Weights of a small contrastive image-text model: 48-pixel images, text encoder activation squared_relu.
Rows from block 9 of the image encoder of a small contrastive image-text model, named by matrix and row number. Rows with one number belong to one neuron. Each number is 50 + 12 x the weight over its row's rms, rounded and kept within 0 to 99. All counts start at 0. After the name is the row's rms in percent of the matrix's.
Before each neuron's rows are labels from the 100 images, of 14976, where the neuron reaches its highest value: "responds to" is what is common among them. Only what is clearly more common there than usual is listed. The data: regions of photos with short descriptions (Visual Genome).
# fc1: MLP up (encoder.blocks.9.mlp.fc1.weight, 1152x192), inputs 0-191
# fc2: MLP down (encoder.blocks.9.mlp.fc2.weight, 192x1152, transposed), outputs 0-191

responds to: text has "zebra"
fc1.448 154:65 49 60 57 44 52 43 52 62 48 37 53 69 36 62 42 54 51 52 42 47 62 40 34 38 54 26 46 45 63 62 50 56 51 51 37 50 51 46 48 63 39 58 28 57 41 68 36 22 49 30 67 41 36 69 56 59 69 44 32 60 51 42 41 61 60 44 58 60 48 32 72 51 68 31 41 46 60 48 57 41 46 79 57 37 34 45 24 62 69 48 53 47 59 59 58 61 46 47 46 58 42 58 37 51 35 50 44 48 46 54 38 32 55 54 30 67 62 40 37 62 55 53 55 43 47 70 40 34 60 60 55 67 33 67 36 45 52 63 61 44 36 46 43 55 60 44 36 59 39 40 70 69 60 38 46 51 41 57 72 48 49 46 53 50 56 80 41 49 39 44 40 78 80 45 49 49 72 54 60 36 46 39 52 42 29 18 57 67 59 22 62
fc2.448 152:59 59 48 57 85 37 68 52 48 66 53 52 62 77 60 48 40 73 61 64 47 51 30 45 53 47 60 26 56 43 53 44 41 52 43 45 22 60 48 65 58 45 40 67 53 56 39 62 36 44 54 67 53 64 63 30 53 44 46 28 50 42 73 30 70 52 53 35 51 42 48 41 69 63 55 53 49 75 51 40 53 42 38 36 41 55 33 41 43 28 42 50 43 37 44 52 49 47 67 38 22 54 35 43 63 31 51 46 71 42 55 37 65 68 20 52 52 52 51 52 55 46 49 57 64 40 53 46 46 77 56 34 41 64 43 39 41 71 53 46 56 49 46 52 57 63 62 46 47 64 50 60 61 46 47 51 49 57 53 48 61 64 49 48 47 32 27 52 45 76 72 45 44 53 42 57 39 33 51 33 22 40 56 58 43 25 72 41 69 44 63 54

responds to: text has "red"
fc1.376 161:57 66 58 48 51 36 50 42 62 66 57 44 45 17 56 51 34 63 68 32 32 29 58 41 68 38 55 55 62 51 53 44 36 48 54 53 41 61 40 63 50 34 35 72 54 79 28 39 29 42 44 50 46 50 43 69 61 35 69 79 55 68 21 76 70 34 59 48 48 42 56 45 36 51 46 47 64 62 53 47 44 62 61 37 41 41 36 47 52 56 49 61 38 57 39 56 47 45 48 45 45 38 39 39 55 30 54 58 76 55 70 49 55 42 48 48 67 63 49 41 32 45 60 41 58 35 20 57 61 53 51 37 43 40 67 55 71 68 57 46 45 46 57 53 29 44 71 48 23 56 53 49 54 58 53 53 61 39 79 56 60 36 48 48 42 37 46 53 76 48 39 48 49 62 54 67 41 40 32 61 44 65 53 41 50 51 33 42 52 65 45 48
fc2.376 160:24 64 59 21 36 70 49 57 27 70 55 54 68 55 47 44 61 40 70 45 43 31 41 36 42 46 66 48 43 62 48 42 53 61 51 46 50 70 38 57 48 81 28 30 68 47 62 56 63 45 57 45 56 45 54 67 56 22 64 29 46 49 28 64 59 75 65 50 58 38 47 60 48 65 50 58 69 42 48 71 46 52 34 38 38 51 43 41 66 44 48 47 55 63 52 55 50 45 42 38 64 37 29 59 61 57 45 58 44 49 70 51 50 36 50 39 66 43 65 50 42 28 65 22 44 59 65 46 29 68 53 46 22 46 54 48 52 46 57 43 57 66 56 72 32 60 40 43 51 62 29 27 46 51 55 54 54 50 67 46 42 57 62 56 49 56 60 63 62 55 57 54 41 50 51 38 30 27 43 34 53 44 49 52 49 57 59 37 48 72 46 40

responds to: text has "man"
fc1.562 153:47 45 44 68 52 45 59 44 48 54 42 53 47 46 52 63 22 44 30 40 30 49 61 42 24 29 41 42 61 64 57 61 31 54 68 45 57 54 57 53 71 66 62 81 47 37 67 53 50 56 69 51 43 59 48 51 29 48 33 43 44 60 34 49 51 35 49 45 50 50 54 51 54 37 36 38 52 58 62 49 42 55 62 60 55 46 50 64 34 57 55 62 33 58 46 32 30 48 36 66 40 35 47 57 53 47 50 49 47 56 37 41 73 54 43 52 44 52 52 51 53 54 53 48 59 40 66 55 67 42 53 71 43 81 47 66 48 43 36 79 46 44 29 23 50 47 61 85 29 37 56 52 63 71 42 72 38 29 30 56 66 47 61 62 62 52 62 54 20 29 58 55 42 35 64 42 51 53 65 61 41 53 51 51 42 48 44 42 35 45 68 35
fc2.562 144:45 65 43 53 55 64 60 29 43 47 76 33 58 74 45 08 43 38 47 60 55 47 43 40 33 56 50 54 40 49 29 42 59 52 49 59 62 74 53 36 49 45 29 54 43 67 42 13 43 38 36 22 32 62 51 47 77 70 45 42 44 53 49 43 52 60 48 43 50 44 56 66 57 44 84 53 72 49 42 43 58 27 56 52 72 40 51 32 61 52 42 51 63 41 34 51 53 49 48 53 54 62 44 31 68 64 46 51 66 75 64 47 54 60 36 44 69 43 51 54 63 58 59 57 61 46 43 71 39 59 51 42 51 54 49 50 35 60 48 37 56 50 79 59 42 45 28 53 70 42 51 50 57 51 64 47 48 58 51 61 55 45 35 40 48 48 40 63 51 40 36 52 60 65 32 46 45 69 39 58 29 41 49 28 52 41 63 51 48 54 39 42

responds to: text has "plane"
fc1.457 113:45 38 50 51 53 64 64 45 52 46 40 56 62 57 56 40 52 47 59 61 60 32 77 64 27 52 62 64 65 43 73 51 41 76 38 51 48 57 61 54 20 39 50 40 69 23 65 49 53 66 53 38 68 63 60 70 36 56 45 56 71 52 29 59 39 58 54 49 43 56 44 56 45 46 37 50 48 42 71 55 69 40 61 79 50 49 54 50 52 32 58 49 44 58 50 74 50 31 46 33 29 46 53 40 53 31 39 51 47 50 51 50 69 35 29 48 49 44 51 56 51 43 68 54 55 43 55 78 54 55 61 57 49 46 38 71 57 59 51 46 24 52 49 55 35 45 53 30 29 56 35 51 66 40 52 75 46 69 60 66 35 43 48 41 53 62 59 25 58 49 52 44 50 27 26 49 44 39 33 51 46 55 34 53 71 34 26 45 42 50 45 47
fc2.457 113:49 34 33 46 68 58 66 51 46 55 53 56 39 39 66 46 63 50 50 33 61 45 51 33 46 45 37 57 57 40 57 37 64 63 40 18 16 45 68 42 55 36 51 58 38 43 39 47 54 59 58 52 34 63 50 36 59 48 73 50 50 58 32 55 66 65 43 37 49 62 26 60 43 46 58 50 19 44 49 56 43 74 56 68 32 56 74 60 50 44 38 56 50 23 23 60 49 57 49 66 57 36 63 66 35 32 42 60 65 64 51 54 61 56 52 58 42 38 53 42 58 40 74 23 39 53 45 36 50 45 38 46 45 51 44 64 55 43 38 55 28 44 56 49 58 38 60 39 39 70 52 33 70 50 40 58 59 53 38 58 76 56 32 49 47 56 49 64 59 59 66 50 71 50 56 46 48 58 52 52 59 43 47 20 38 56 46 55 62 62 78 46

responds to: text has "red"
fc1.760 091:55 52 63 62 52 46 50 44 63 52 37 73 63 37 40 46 47 47 68 47 52 43 65 59 57 59 42 39 44 52 32 50 71 31 50 34 46 67 65 56 59 60 65 48 48 71 49 30 34 58 68 55 53 32 62 78 67 45 44 43 42 50 62 42 59 49 33 41 62 42 38 35 70 42 29 31 58 66 58 60 36 63 56 23 31 54 42 48 46 34 44 41 46 54 59 55 68 67 61 40 27 40 38 59 23 40 40 75 56 70 38 61 46 47 49 73 41 48 75 47 50 43 42 49 34 54 61 60 45 41 69 37 35 44 37 60 52 45 60 60 58 39 55 53 31 53 53 48 62 56 30 68 52 69 39 55 33 41 56 68 38 42 42 35 51 44 45 57 42 56 49 64 38 51 49 54 41 22 24 52 40 54 49 66 50 59 39 38 42 65 50 73
fc2.760 091:26 52 45 37 66 26 51 68 67 57 53 52 56 71 63 77 46 43 22 43 30 54 44 49 41 48 52 47 45 69 42 40 19 50 33 52 46 74 53 41 60 28 52 34 62 46 53 63 52 40 40 38 57 48 20 55 27 30 63 80 50 40 32 46 58 35 56 62 43 38 79 55 55 39 46 52 69 31 38 62 55 67 64 47 46 32 58 45 67 67 66 58 48 54 51 45 51 31 53 39 63 64 62 60 65 56 42 44 52 43 38 40 33 29 59 52 50 33 52 64 19 45 51 58 60 50 49 29 53 47 58 57 44 48 48 34 44 61 47 60 53 56 64 49 56 42 34 40 49 59 55 52 48 43 71 37 69 48 64 62 63 62 65 54 32 74 58 50 58 47 47 49 53 69 36 52 67 48 43 47 39 48 36 48 41 47 50 49 49 58 52 46

responds to: text has "zebra"
fc1.660 075:60 52 40 60 62 40 58 35 61 29 46 68 49 28 42 59 65 30 52 43 63 57 79 52 45 49 41 19 21 45 49 49 39 56 39 53 46 77 62 67 32 46 32 42 61 51 44 56 61 50 43 59 58 68 46 51 54 25 58 68 63 55 57 51 36 39 35 54 67 25 76 52 46 36 45 49 66 41 30 55 62 42 46 36 49 32 47 37 50 66 43 51 43 50 35 56 58 59 62 37 37 65 47 59 56 54 66 45 47 53 41 64 46 44 68 45 62 47 35 36 57 63 48 20 60 57 66 41 80 42 59 56 42 54 59 48 49 33 56 30 49 40 64 51 52 56 57 51 41 45 24 53 58 49 51 64 57 45 62 77 53 32 63 34 52 67 67 52 61 54 40 51 51 55 59 63 64 35 29 56 40 55 62 46 61 54 57 34 29 47 44 50
fc2.660 073:50 59 47 36 22 47 39 55 44 46 46 37 74 62 64 33 55 45 39 56 61 52 60 33 52 59 56 49 69 56 65 49 36 47 51 57 31 27 36 46 54 37 44 47 61 46 56 40 35 56 39 53 36 54 45 46 74 70 69 39 64 61 30 54 40 50 38 50 49 50 45 44 63 77 62 38 69 45 53 61 42 46 64 62 48 55 51 48 69 53 41 37 44 53 39 39 57 44 38 41 71 43 48 48 38 64 53 70 41 58 54 52 31 68 61 72 50 62 41 73 42 70 46 43 53 42 55 67 54 47 14 42 55 50 67 57 28 63 40 62 49 50 64 40 38 43 47 27 41 65 49 23 25 50 39 51 59 44 47 31 81 65 39 65 46 37 55 48 46 36 47 36 49 39 72 58 56 70 55 51 73 50 48 33 58 50 38 49 59 32 46 56

responds to: text has "zebra"
fc1.658 124:19 34 19 65 73 42 39 43 27 53 54 45 56 56 55 47 26 55 53 59 46 35 61 64 43 65 77 43 47 56 51 48 36 36 65 56 30 62 34 53 67 48 61 44 37 63 44 39 32 32 65 57 48 46 55 57 49 50 44 63 62 59 42 46 60 40 45 47 34 51 42 41 62 60 75 52 17 58 50 45 62 53 45 63 50 40 57 53 42 67 51 44 56 69 45 27 50 32 53 67 55 50 56 44 46 55 42 50 49 60 50 84 59 41 43 38 55 50 70 53 58 73 42 43 62 45 61 46 56 56 49 47 57 46 48 54 28 64 53 51 55 46 57 57 60 48 60 47 74 65 47 43 50 63 53 60 70 48 42 49 27 35 34 43 76 62 59 28 72 40 38 43 29 49 44 46 37 59 29 35 57 61 38 62 30 53 56 56 46 67 37 39
fc2.658 103:52 54 67 28 66 57 70 45 39 54 55 66 68 34 67 60 37 49 54 63 67 53 55 61 33 65 55 21 38 55 64 63 41 53 39 58 74 45 49 42 63 52 56 50 40 42 66 55 54 46 15 61 44 45 50 70 32 69 31 31 53 63 35 57 64 49 56 45 81 41 61 56 53 18 53 59 54 56 72 56 60 61 72 31 64 38 39 47 40 31 36 52 19 54 51 42 38 40 39 68 29 57 35 66 63 39 53 43 36 31 46 30 50 54 47 61 37 46 56 61 36 63 49 57 39 47 43 53 43 48 39 38 27 31 77 60 57 60 39 53 51 38 51 49 48 42 39 55 52 52 47 53 51 48 67 64 66 45 53 55 44 53 57 50 26 36 68 51 38 46 50 36 37 41 49 39 47 43 54 50 48 37 46 58 54 40 55 60 56 64 44 65

responds to: text has "man"
fc1.668 102:40 40 31 63 54 43 43 50 51 57 43 52 61 50 54 53 38 35 19 35 56 36 38 39 64 61 63 45 36 66 64 40 54 47 41 37 52 57 41 57 57 55 56 60 54 24 45 30 41 45 43 47 40 41 37 39 49 57 71 53 50 41 45 64 63 39 65 55 43 48 65 32 55 30 37 61 44 71 49 27 63 70 65 45 41 49 43 50 34 60 48 32 64 49 46 58 67 43 49 68 64 45 49 47 48 46 30 74 62 70 37 29 69 61 43 61 39 42 38 32 48 50 29 33 50 60 48 63 34 66 36 52 56 29 64 49 48 83 67 65 54 58 56 29 42 48 56 35 41 30 51 55 61 41 60 44 47 57 53 52 61 32 63 56 67 47 63 41 35 34 53 49 87 50 63 65 68 46 65 56 49 41 52 56 29 49 58 58 38 59 57 60
fc2.668 104:34 43 57 61 69 54 49 52 59 62 63 56 62 45 44 50 49 48 49 64 66 83 61 39 41 53 50 42 73 65 31 39 47 43 57 74 60 25 35 40 40 53 51 47 50 50 57 61 59 34 50 49 58 49 59 73 47 43 50 52 45 56 54 29 24 57 59 33 47 38 33 38 54 41 65 67 56 58 50 40 50 21 46 60 69 51 70 48 49 50 42 55 49 32 53 52 57 62 39 48 38 71 54 47 47 56 33 47 43 45 42 46 32 43 57 36 46 62 75 67 34 36 61 44 64 48 49 20 60 27 72 51 34 32 49 57 53 45 62 48 36 55 49 58 80 65 53 56 42 41 60 65 61 66 41 37 52 35 36 49 47 45 58 56 33 50 71 40 40 53 41 44 27 61 27 38 28 42 43 55 51 61 50 64 66 75 37 36 51 59 44 43

responds to: text has "zebra"
fc1.41 117:57 66 44 76 62 48 42 61 47 68 49 60 42 53 60 25 46 51 63 58 69 34 63 38 55 49 41 54 48 55 66 41 34 39 35 38 23 63 31 41 60 51 55 63 38 52 50 49 42 54 35 56 47 59 57 46 64 38 43 49 62 38 45 56 60 34 44 40 53 58 49 60 50 28 61 36 34 60 52 26 43 56 56 63 43 64 72 53 59 59 57 67 58 57 62 41 24 39 51 45 31 40 36 50 73 36 70 61 33 49 64 59 56 47 42 51 56 34 30 36 29 53 26 56 52 44 65 42 35 34 57 63 58 42 77 47 47 46 42 46 47 50 59 45 37 38 54 47 45 55 41 66 68 60 47 70 40 54 42 36 37 54 50 59 72 65 69 31 43 73 64 37 66 51 50 59 49 53 30 38 58 75 44 50 63 37 41 55 49 37 18 44
fc2.41 132:55 52 38 54 47 27 67 66 37 39 41 62 38 59 49 58 48 65 60 70 39 34 52 30 47 31 58 44 52 48 56 60 49 56 63 45 38 51 40 59 80 43 32 27 41 49 29 39 42 26 50 52 32 60 43 47 72 54 47 47 53 76 74 76 48 57 54 61 51 55 34 66 67 49 28 34 48 55 42 44 46 66 61 68 62 43 40 35 41 47 48 57 34 54 49 17 59 58 60 61 41 52 60 37 57 50 41 37 52 42 48 27 47 59 45 57 60 32 56 47 48 47 43 53 50 73 54 68 42 52 31 56 50 52 47 46 59 52 46 59 35 57 48 43 42 68 44 45 40 62 53 58 53 39 67 54 49 43 61 61 70 66 53 66 53 07 51 48 70 47 82 56 41 31 45 35 40 45 43 48 58 54 48 72 69 35 50 66 44 59 43 50

responds to: text has "zebra"
fc1.361 082:39 31 58 81 63 52 53 43 67 52 43 58 40 45 55 54 50 62 74 44 47 42 43 55 46 44 56 59 50 48 61 29 26 70 43 35 36 46 41 69 58 57 65 35 41 59 69 54 38 33 23 67 42 46 59 51 47 38 44 59 30 45 50 61 87 57 42 41 54 37 39 53 60 55 48 47 50 57 65 48 70 76 79 31 40 40 66 52 50 54 34 42 36 55 55 46 38 67 67 53 58 64 61 45 55 31 51 64 33 55 45 63 43 61 64 35 49 34 41 37 63 58 58 51 58 57 63 49 34 49 45 67 57 42 57 47 46 64 38 56 37 24 35 34 58 40 41 33 68 19 49 40 62 53 41 60 59 65 59 56 38 51 47 68 58 65 41 35 69 45 41 38 48 59 46 56 43 53 39 29 62 47 54 53 44 49 35 61 56 48 26 53
fc2.361 085:52 56 40 41 64 53 60 55 41 55 25 56 69 59 66 44 47 50 50 55 53 36 40 37 55 50 56 41 35 35 35 57 61 67 57 39 55 36 42 55 60 30 38 60 60 42 32 51 43 44 49 80 59 58 67 61 55 57 41 32 58 59 61 39 38 52 34 61 52 72 60 65 46 45 51 49 40 55 69 40 30 66 32 50 65 42 42 39 47 52 56 59 51 41 58 27 72 33 53 54 52 51 35 42 48 35 44 56 53 51 42 27 55 55 49 52 39 58 53 36 45 68 44 52 71 69 58 34 46 54 48 71 24 79 49 42 65 65 46 60 49 57 65 53 62 63 57 38 33 63 71 62 50 34 45 40 49 28 36 52 66 55 58 48 41 52 57 49 48 84 71 32 63 37 51 53 20 37 50 40 48 43 61 73 62 40 40 28 47 57 36 34

responds to: text has "man"; text has "water"
fc1.608 211:64 44 41 41 47 51 60 47 62 49 39 28 51 58 57 45 26 41 55 34 32 30 62 61 42 75 76 55 46 38 50 75 64 39 35 56 59 42 44 41 45 38 54 50 60 39 54 52 37 43 57 64 44 38 70 42 44 57 49 73 46 55 50 30 43 37 54 58 57 52 57 39 61 45 29 43 38 52 45 63 55 85 50 44 59 63 58 53 57 61 38 45 37 44 59 47 49 48 26 57 57 40 58 54 41 75 63 63 48 44 65 42 54 50 54 56 55 31 33 47 29 53 57 60 57 62 47 57 66 59 65 71 33 49 66 24 81 42 37 47 69 46 43 57 50 49 43 57 60 34 42 61 63 42 72 58 41 61 35 46 54 61 63 42 48 45 39 25 37 43 31 44 62 51 33 35 43 33 38 47 55 46 46 58 48 63 45 80 81 49 42 34
fc2.608 233:71 46 25 59 71 40 63 52 66 39 52 62 53 51 20 40 53 53 55 46 33 37 49 55 41 67 48 57 39 71 29 60 55 44 36 32 54 49 43 47 50 63 50 71 55 46 58 75 39 61 62 60 67 61 40 48 57 58 50 29 40 33 73 38 59 29 56 51 51 29 45 50 39 71 50 58 36 59 70 31 35 39 35 39 62 54 56 55 29 52 15 59 74 64 49 61 52 44 52 56 48 54 48 78 40 57 40 51 48 54 36 45 72 28 35 50 55 59 59 70 51 57 36 38 48 65 34 53 59 41 30 62 26 32 59 30 42 64 58 56 55 39 60 50 52 64 40 54 77 42 51 60 58 47 41 67 50 51 43 49 45 55 45 65 59 46 50 53 30 52 50 35 54 41 53 37 41 63 38 59 52 41 42 50 63 59 43 67 47 45 31 53

responds to: text has "man"
fc1.495 059:58 42 47 46 50 26 53 37 75 64 67 60 58 45 42 47 56 37 46 43 51 53 51 44 47 51 57 53 49 51 52 32 38 46 30 57 46 52 58 65 52 54 27 49 51 58 60 50 67 52 38 26 62 33 59 55 51 62 41 46 19 28 66 49 38 34 59 68 24 54 57 45 61 49 47 47 40 63 38 30 58 60 32 57 61 51 13 74 54 47 52 63 56 46 46 49 39 32 46 55 45 51 69 54 47 50 46 44 52 40 44 57 66 33 74 48 51 57 54 61 43 46 50 65 43 39 39 44 42 59 40 69 59 64 57 49 80 67 66 63 29 40 37 54 70 75 55 50 21 41 53 52 63 51 54 40 44 46 52 67 80 63 73 48 50 45 47 32 62 67 44 50 45 51 38 40 56 37 52 63 47 55 44 24 45 64 62 66 26 53 56 51
fc2.495 061:69 55 55 53 52 52 51 51 44 51 40 40 35 41 42 42 41 76 53 72 45 45 49 66 37 42 47 34 68 51 53 70 78 53 52 58 56 53 45 47 30 44 78 67 45 44 42 45 52 26 51 64 26 58 49 48 42 46 50 44 53 63 38 38 42 56 55 49 66 34 60 49 42 66 64 52 41 36 64 60 50 45 72 57 37 68 64 24 45 57 52 56 49 47 70 48 51 72 49 49 66 50 38 44 55 88 46 63 81 46 61 55 37 49 47 59 40 51 41 38 39 47 50 39 62 58 56 60 59 33 59 33 37 22 62 47 34 34 37 42 43 50 57 44 38 28 63 54 54 58 52 48 60 35 63 62 58 56 47 41 26 51 40 66 67 27 58 44 41 39 55 47 59 58 56 52 54 77 49 35 62 37 45 51 54 41 31 41 83 61 42 45

responds to: text has "man"
fc1.384 126:32 46 68 43 47 32 35 51 49 38 65 46 53 28 53 40 47 40 48 54 46 44 45 46 45 54 71 40 42 42 58 61 33 61 47 45 59 38 33 56 61 32 49 49 52 54 51 33 44 21 68 56 54 69 32 68 65 59 77 50 57 55 59 44 49 64 54 59 42 40 74 43 46 54 73 53 29 46 46 50 30 69 39 40 43 71 38 48 32 67 44 52 61 44 45 60 50 33 53 47 61 34 62 50 43 39 45 55 55 68 53 40 70 35 32 59 39 51 59 36 43 54 28 32 54 56 38 31 49 47 46 38 77 64 59 54 45 53 40 59 54 54 50 41 62 63 47 37 58 28 54 74 56 84 49 43 59 57 45 77 51 40 60 54 34 27 59 47 62 62 58 36 39 70 38 56 63 32 56 48 61 63 34 50 60 32 40 43 58 52 58 73
fc2.384 119:40 51 44 64 59 48 59 52 47 57 68 47 47 51 55 26 49 51 55 55 14 58 47 47 40 39 33 47 52 49 58 27 67 50 13 48 39 32 42 32 57 58 45 60 69 63 37 32 52 58 41 57 61 46 52 47 54 38 48 66 59 30 60 73 40 29 51 60 64 69 49 57 43 50 37 72 63 69 50 41 59 68 61 36 59 34 64 47 51 45 57 35 33 42 62 21 54 54 31 46 51 68 54 62 62 40 48 53 38 45 64 71 45 52 37 35 40 39 44 60 36 76 52 54 54 32 31 54 29 54 51 52 47 56 39 21 52 62 42 77 43 50 69 65 61 65 54 41 53 57 38 36 66 47 63 50 53 58 49 54 62 43 34 57 47 37 25 65 56 50 41 48 46 47 53 60 41 48 68 45 61 65 62 73 66 54 52 49 45 54 33 49

responds to: text has "zebra"
fc1.613 084:37 44 68 48 66 26 31 86 59 44 46 36 45 57 59 60 42 73 67 64 50 47 55 71 63 57 37 54 41 57 54 31 41 44 53 53 48 70 43 45 57 49 58 52 52 50 47 46 46 48 33 53 47 61 49 38 28 34 41 56 53 48 32 65 59 66 46 35 55 56 40 63 52 63 34 32 36 38 43 46 47 60 47 52 43 51 30 50 40 76 40 27 44 57 51 44 44 60 74 66 48 24 49 46 59 42 52 46 53 50 36 78 64 51 50 58 52 72 53 53 69 56 47 66 49 67 58 37 69 75 46 66 36 58 43 37 43 32 43 38 41 32 50 43 54 62 22 36 60 53 61 38 69 57 52 82 48 44 31 53 60 31 58 47 54 49 53 61 27 50 67 36 60 56 58 44 59 41 71 54 61 38 42 41 39 42 41 46 46 43 62 59
fc2.613 077:48 70 41 60 60 61 68 43 51 60 54 48 67 43 49 47 44 48 59 43 58 68 63 37 28 60 53 55 53 21 51 66 44 64 69 66 55 32 48 62 46 57 49 51 47 42 39 53 56 56 68 63 49 53 45 38 49 64 60 44 28 63 59 40 37 45 42 58 30 62 25 34 24 54 60 48 50 44 77 49 53 37 95 55 57 47 58 48 39 26 62 54 39 37 49 65 39 41 32 55 46 67 45 36 28 54 37 48 42 42 61 51 49 61 68 31 49 42 50 51 37 45 48 57 63 37 57 55 39 45 57 30 52 58 53 65 75 56 49 56 67 49 46 56 46 45 55 65 56 41 49 72 60 53 63 56 48 55 70 29 29 60 40 60 35 55 24 51 83 55 38 35 57 49 43 61 45 62 20 34 58 43 45 46 56 46 40 56 48 45 37 42

responds to: text has "red"
fc1.414 187:46 46 52 35 57 51 38 53 63 33 58 67 61 62 50 59 42 42 54 47 52 57 45 39 59 69 41 66 33 15 61 46 44 53 43 47 67 42 56 69 71 43 56 28 47 54 80 55 67 52 41 48 74 34 64 19 44 32 56 48 41 68 56 44 78 57 36 35 46 40 39 59 61 58 48 65 66 54 60 33 72 37 63 62 49 37 46 38 65 63 56 54 44 39 63 49 61 64 65 51 44 41 49 44 47 53 69 34 52 56 49 50 54 23 56 36 45 44 41 47 50 65 39 39 49 44 53 41 34 51 75 29 55 60 67 47 43 56 20 47 41 51 80 63 59 25 52 37 37 59 55 37 42 60 51 42 56 44 46 49 39 41 44 55 55 58 61 56 45 49 29 41 43 33 44 45 58 41 55 30 26 57 46 62 48 58 70 53 35 63 52 59
fc2.414 197:59 47 37 49 56 35 54 63 58 56 20 30 42 35 56 53 39 62 57 56 70 46 71 43 68 45 60 30 59 51 46 43 65 55 53 35 49 55 63 36 44 50 53 53 72 50 44 46 40 38 42 62 55 29 53 59 31 60 47 60 52 53 33 54 38 34 66 35 50 18 44 41 40 66 17 52 54 48 54 53 52 66 42 49 65 53 62 28 53 45 53 38 51 66 08 44 29 66 70 38 53 40 38 68 58 58 54 59 34 49 48 56 54 47 27 58 47 50 49 47 59 52 48 33 71 48 60 56 37 35 52 40 46 64 56 56 45 54 41 51 46 60 50 63 54 47 53 37 52 49 38 43 57 53 51 66 64 54 50 63 57 70 60 54 61 39 38 90 34 47 54 58 55 68 59 51 44 35 52 47 35 48 53 50 47 67 38 48 65 80 26 31

responds to: text has "red"; text has "sign"
fc1.536 154:58 28 60 59 57 52 57 48 44 62 35 60 67 60 50 66 43 52 65 41 66 33 42 62 54 51 46 44 23 71 64 36 51 62 45 55 46 57 45 72 55 42 33 53 70 75 47 55 58 41 69 64 51 33 55 47 40 57 47 63 45 63 47 44 48 45 42 47 46 38 56 53 57 58 46 51 34 53 45 36 45 49 34 50 39 52 49 20 76 56 68 42 50 41 61 50 54 59 74 42 57 46 51 51 36 56 43 60 57 34 67 51 55 37 53 31 60 56 32 59 58 36 47 58 61 45 42 49 67 36 34 60 51 66 43 52 42 34 62 56 34 47 22 29 47 53 57 55 54 47 50 64 67 44 53 83 61 39 66 33 42 41 38 69 44 54 50 36 38 51 65 28 45 33 67 29 43 46 25 55 71 47 67 41 53 49 26 72 38 29 63 30
fc2.536 153:43 56 45 45 46 46 49 67 35 65 52 43 60 72 55 44 51 65 74 49 54 62 46 53 53 41 60 74 51 43 68 69 50 45 43 52 51 26 67 31 67 66 62 48 53 54 50 46 39 75 57 55 56 36 65 43 47 74 56 67 42 38 62 49 53 46 33 53 52 69 61 34 28 39 53 45 43 52 64 61 30 37 60 52 33 75 42 66 57 53 25 46 43 44 49 28 52 42 60 48 44 49 52 52 47 13 41 64 64 68 34 49 47 37 47 50 39 46 55 55 71 74 50 48 61 48 37 57 57 41 57 41 56 62 25 47 31 42 26 42 47 54 60 53 72 24 35 39 34 56 50 44 59 54 54 58 46 56 40 41 40 61 66 34 26 47 56 54 43 31 51 53 47 51 42 57 42 35 54 63 39 27 55 78 42 56 69 47 47 53 61 34

responds to: text has "red"
fc1.16 092:42 52 39 47 34 42 43 59 49 56 54 39 50 35 68 30 48 64 65 37 35 43 66 38 52 45 66 38 49 50 53 42 58 40 45 60 35 38 43 81 39 48 68 26 76 59 33 56 54 47 44 53 39 40 41 46 71 65 65 51 53 52 45 63 73 32 58 54 44 36 44 49 59 37 66 42 53 53 44 40 58 47 67 41 44 37 59 38 44 37 24 40 47 57 45 56 22 30 71 55 63 42 61 45 33 49 37 58 49 72 37 41 47 39 49 45 43 65 58 39 61 51 44 59 51 38 54 46 57 48 39 58 36 30 60 62 63 69 61 34 60 59 67 57 61 32 54 48 47 68 63 57 39 55 54 67 55 65 65 41 60 54 67 44 58 40 53 47 58 35 36 65 53 56 40 84 56 34 21 59 46 53 63 64 24 42 68 23 44 46 52 61
fc2.16 100:38 38 55 32 51 83 53 56 48 38 70 47 51 63 34 50 63 33 53 34 49 38 54 44 48 61 40 53 59 52 28 59 51 43 45 58 44 75 47 42 51 53 17 41 53 40 63 53 64 35 46 52 50 56 41 57 41 40 59 24 59 66 43 30 63 40 58 30 58 53 65 48 36 61 45 33 58 54 60 63 47 50 60 57 38 67 37 62 43 52 69 67 54 76 43 85 54 69 44 40 69 61 44 38 62 56 33 45 42 62 57 56 35 49 50 53 52 66 57 57 42 28 41 22 46 36 56 48 53 62 51 60 25 73 45 47 46 61 51 60 68 49 53 49 65 54 47 31 26 29 47 48 42 51 58 57 62 30 54 52 58 46 41 59 58 40 71 50 67 44 56 39 72 45 51 26 40 51 31 45 51 51 53 62 46 50 40 72 32 46 38 51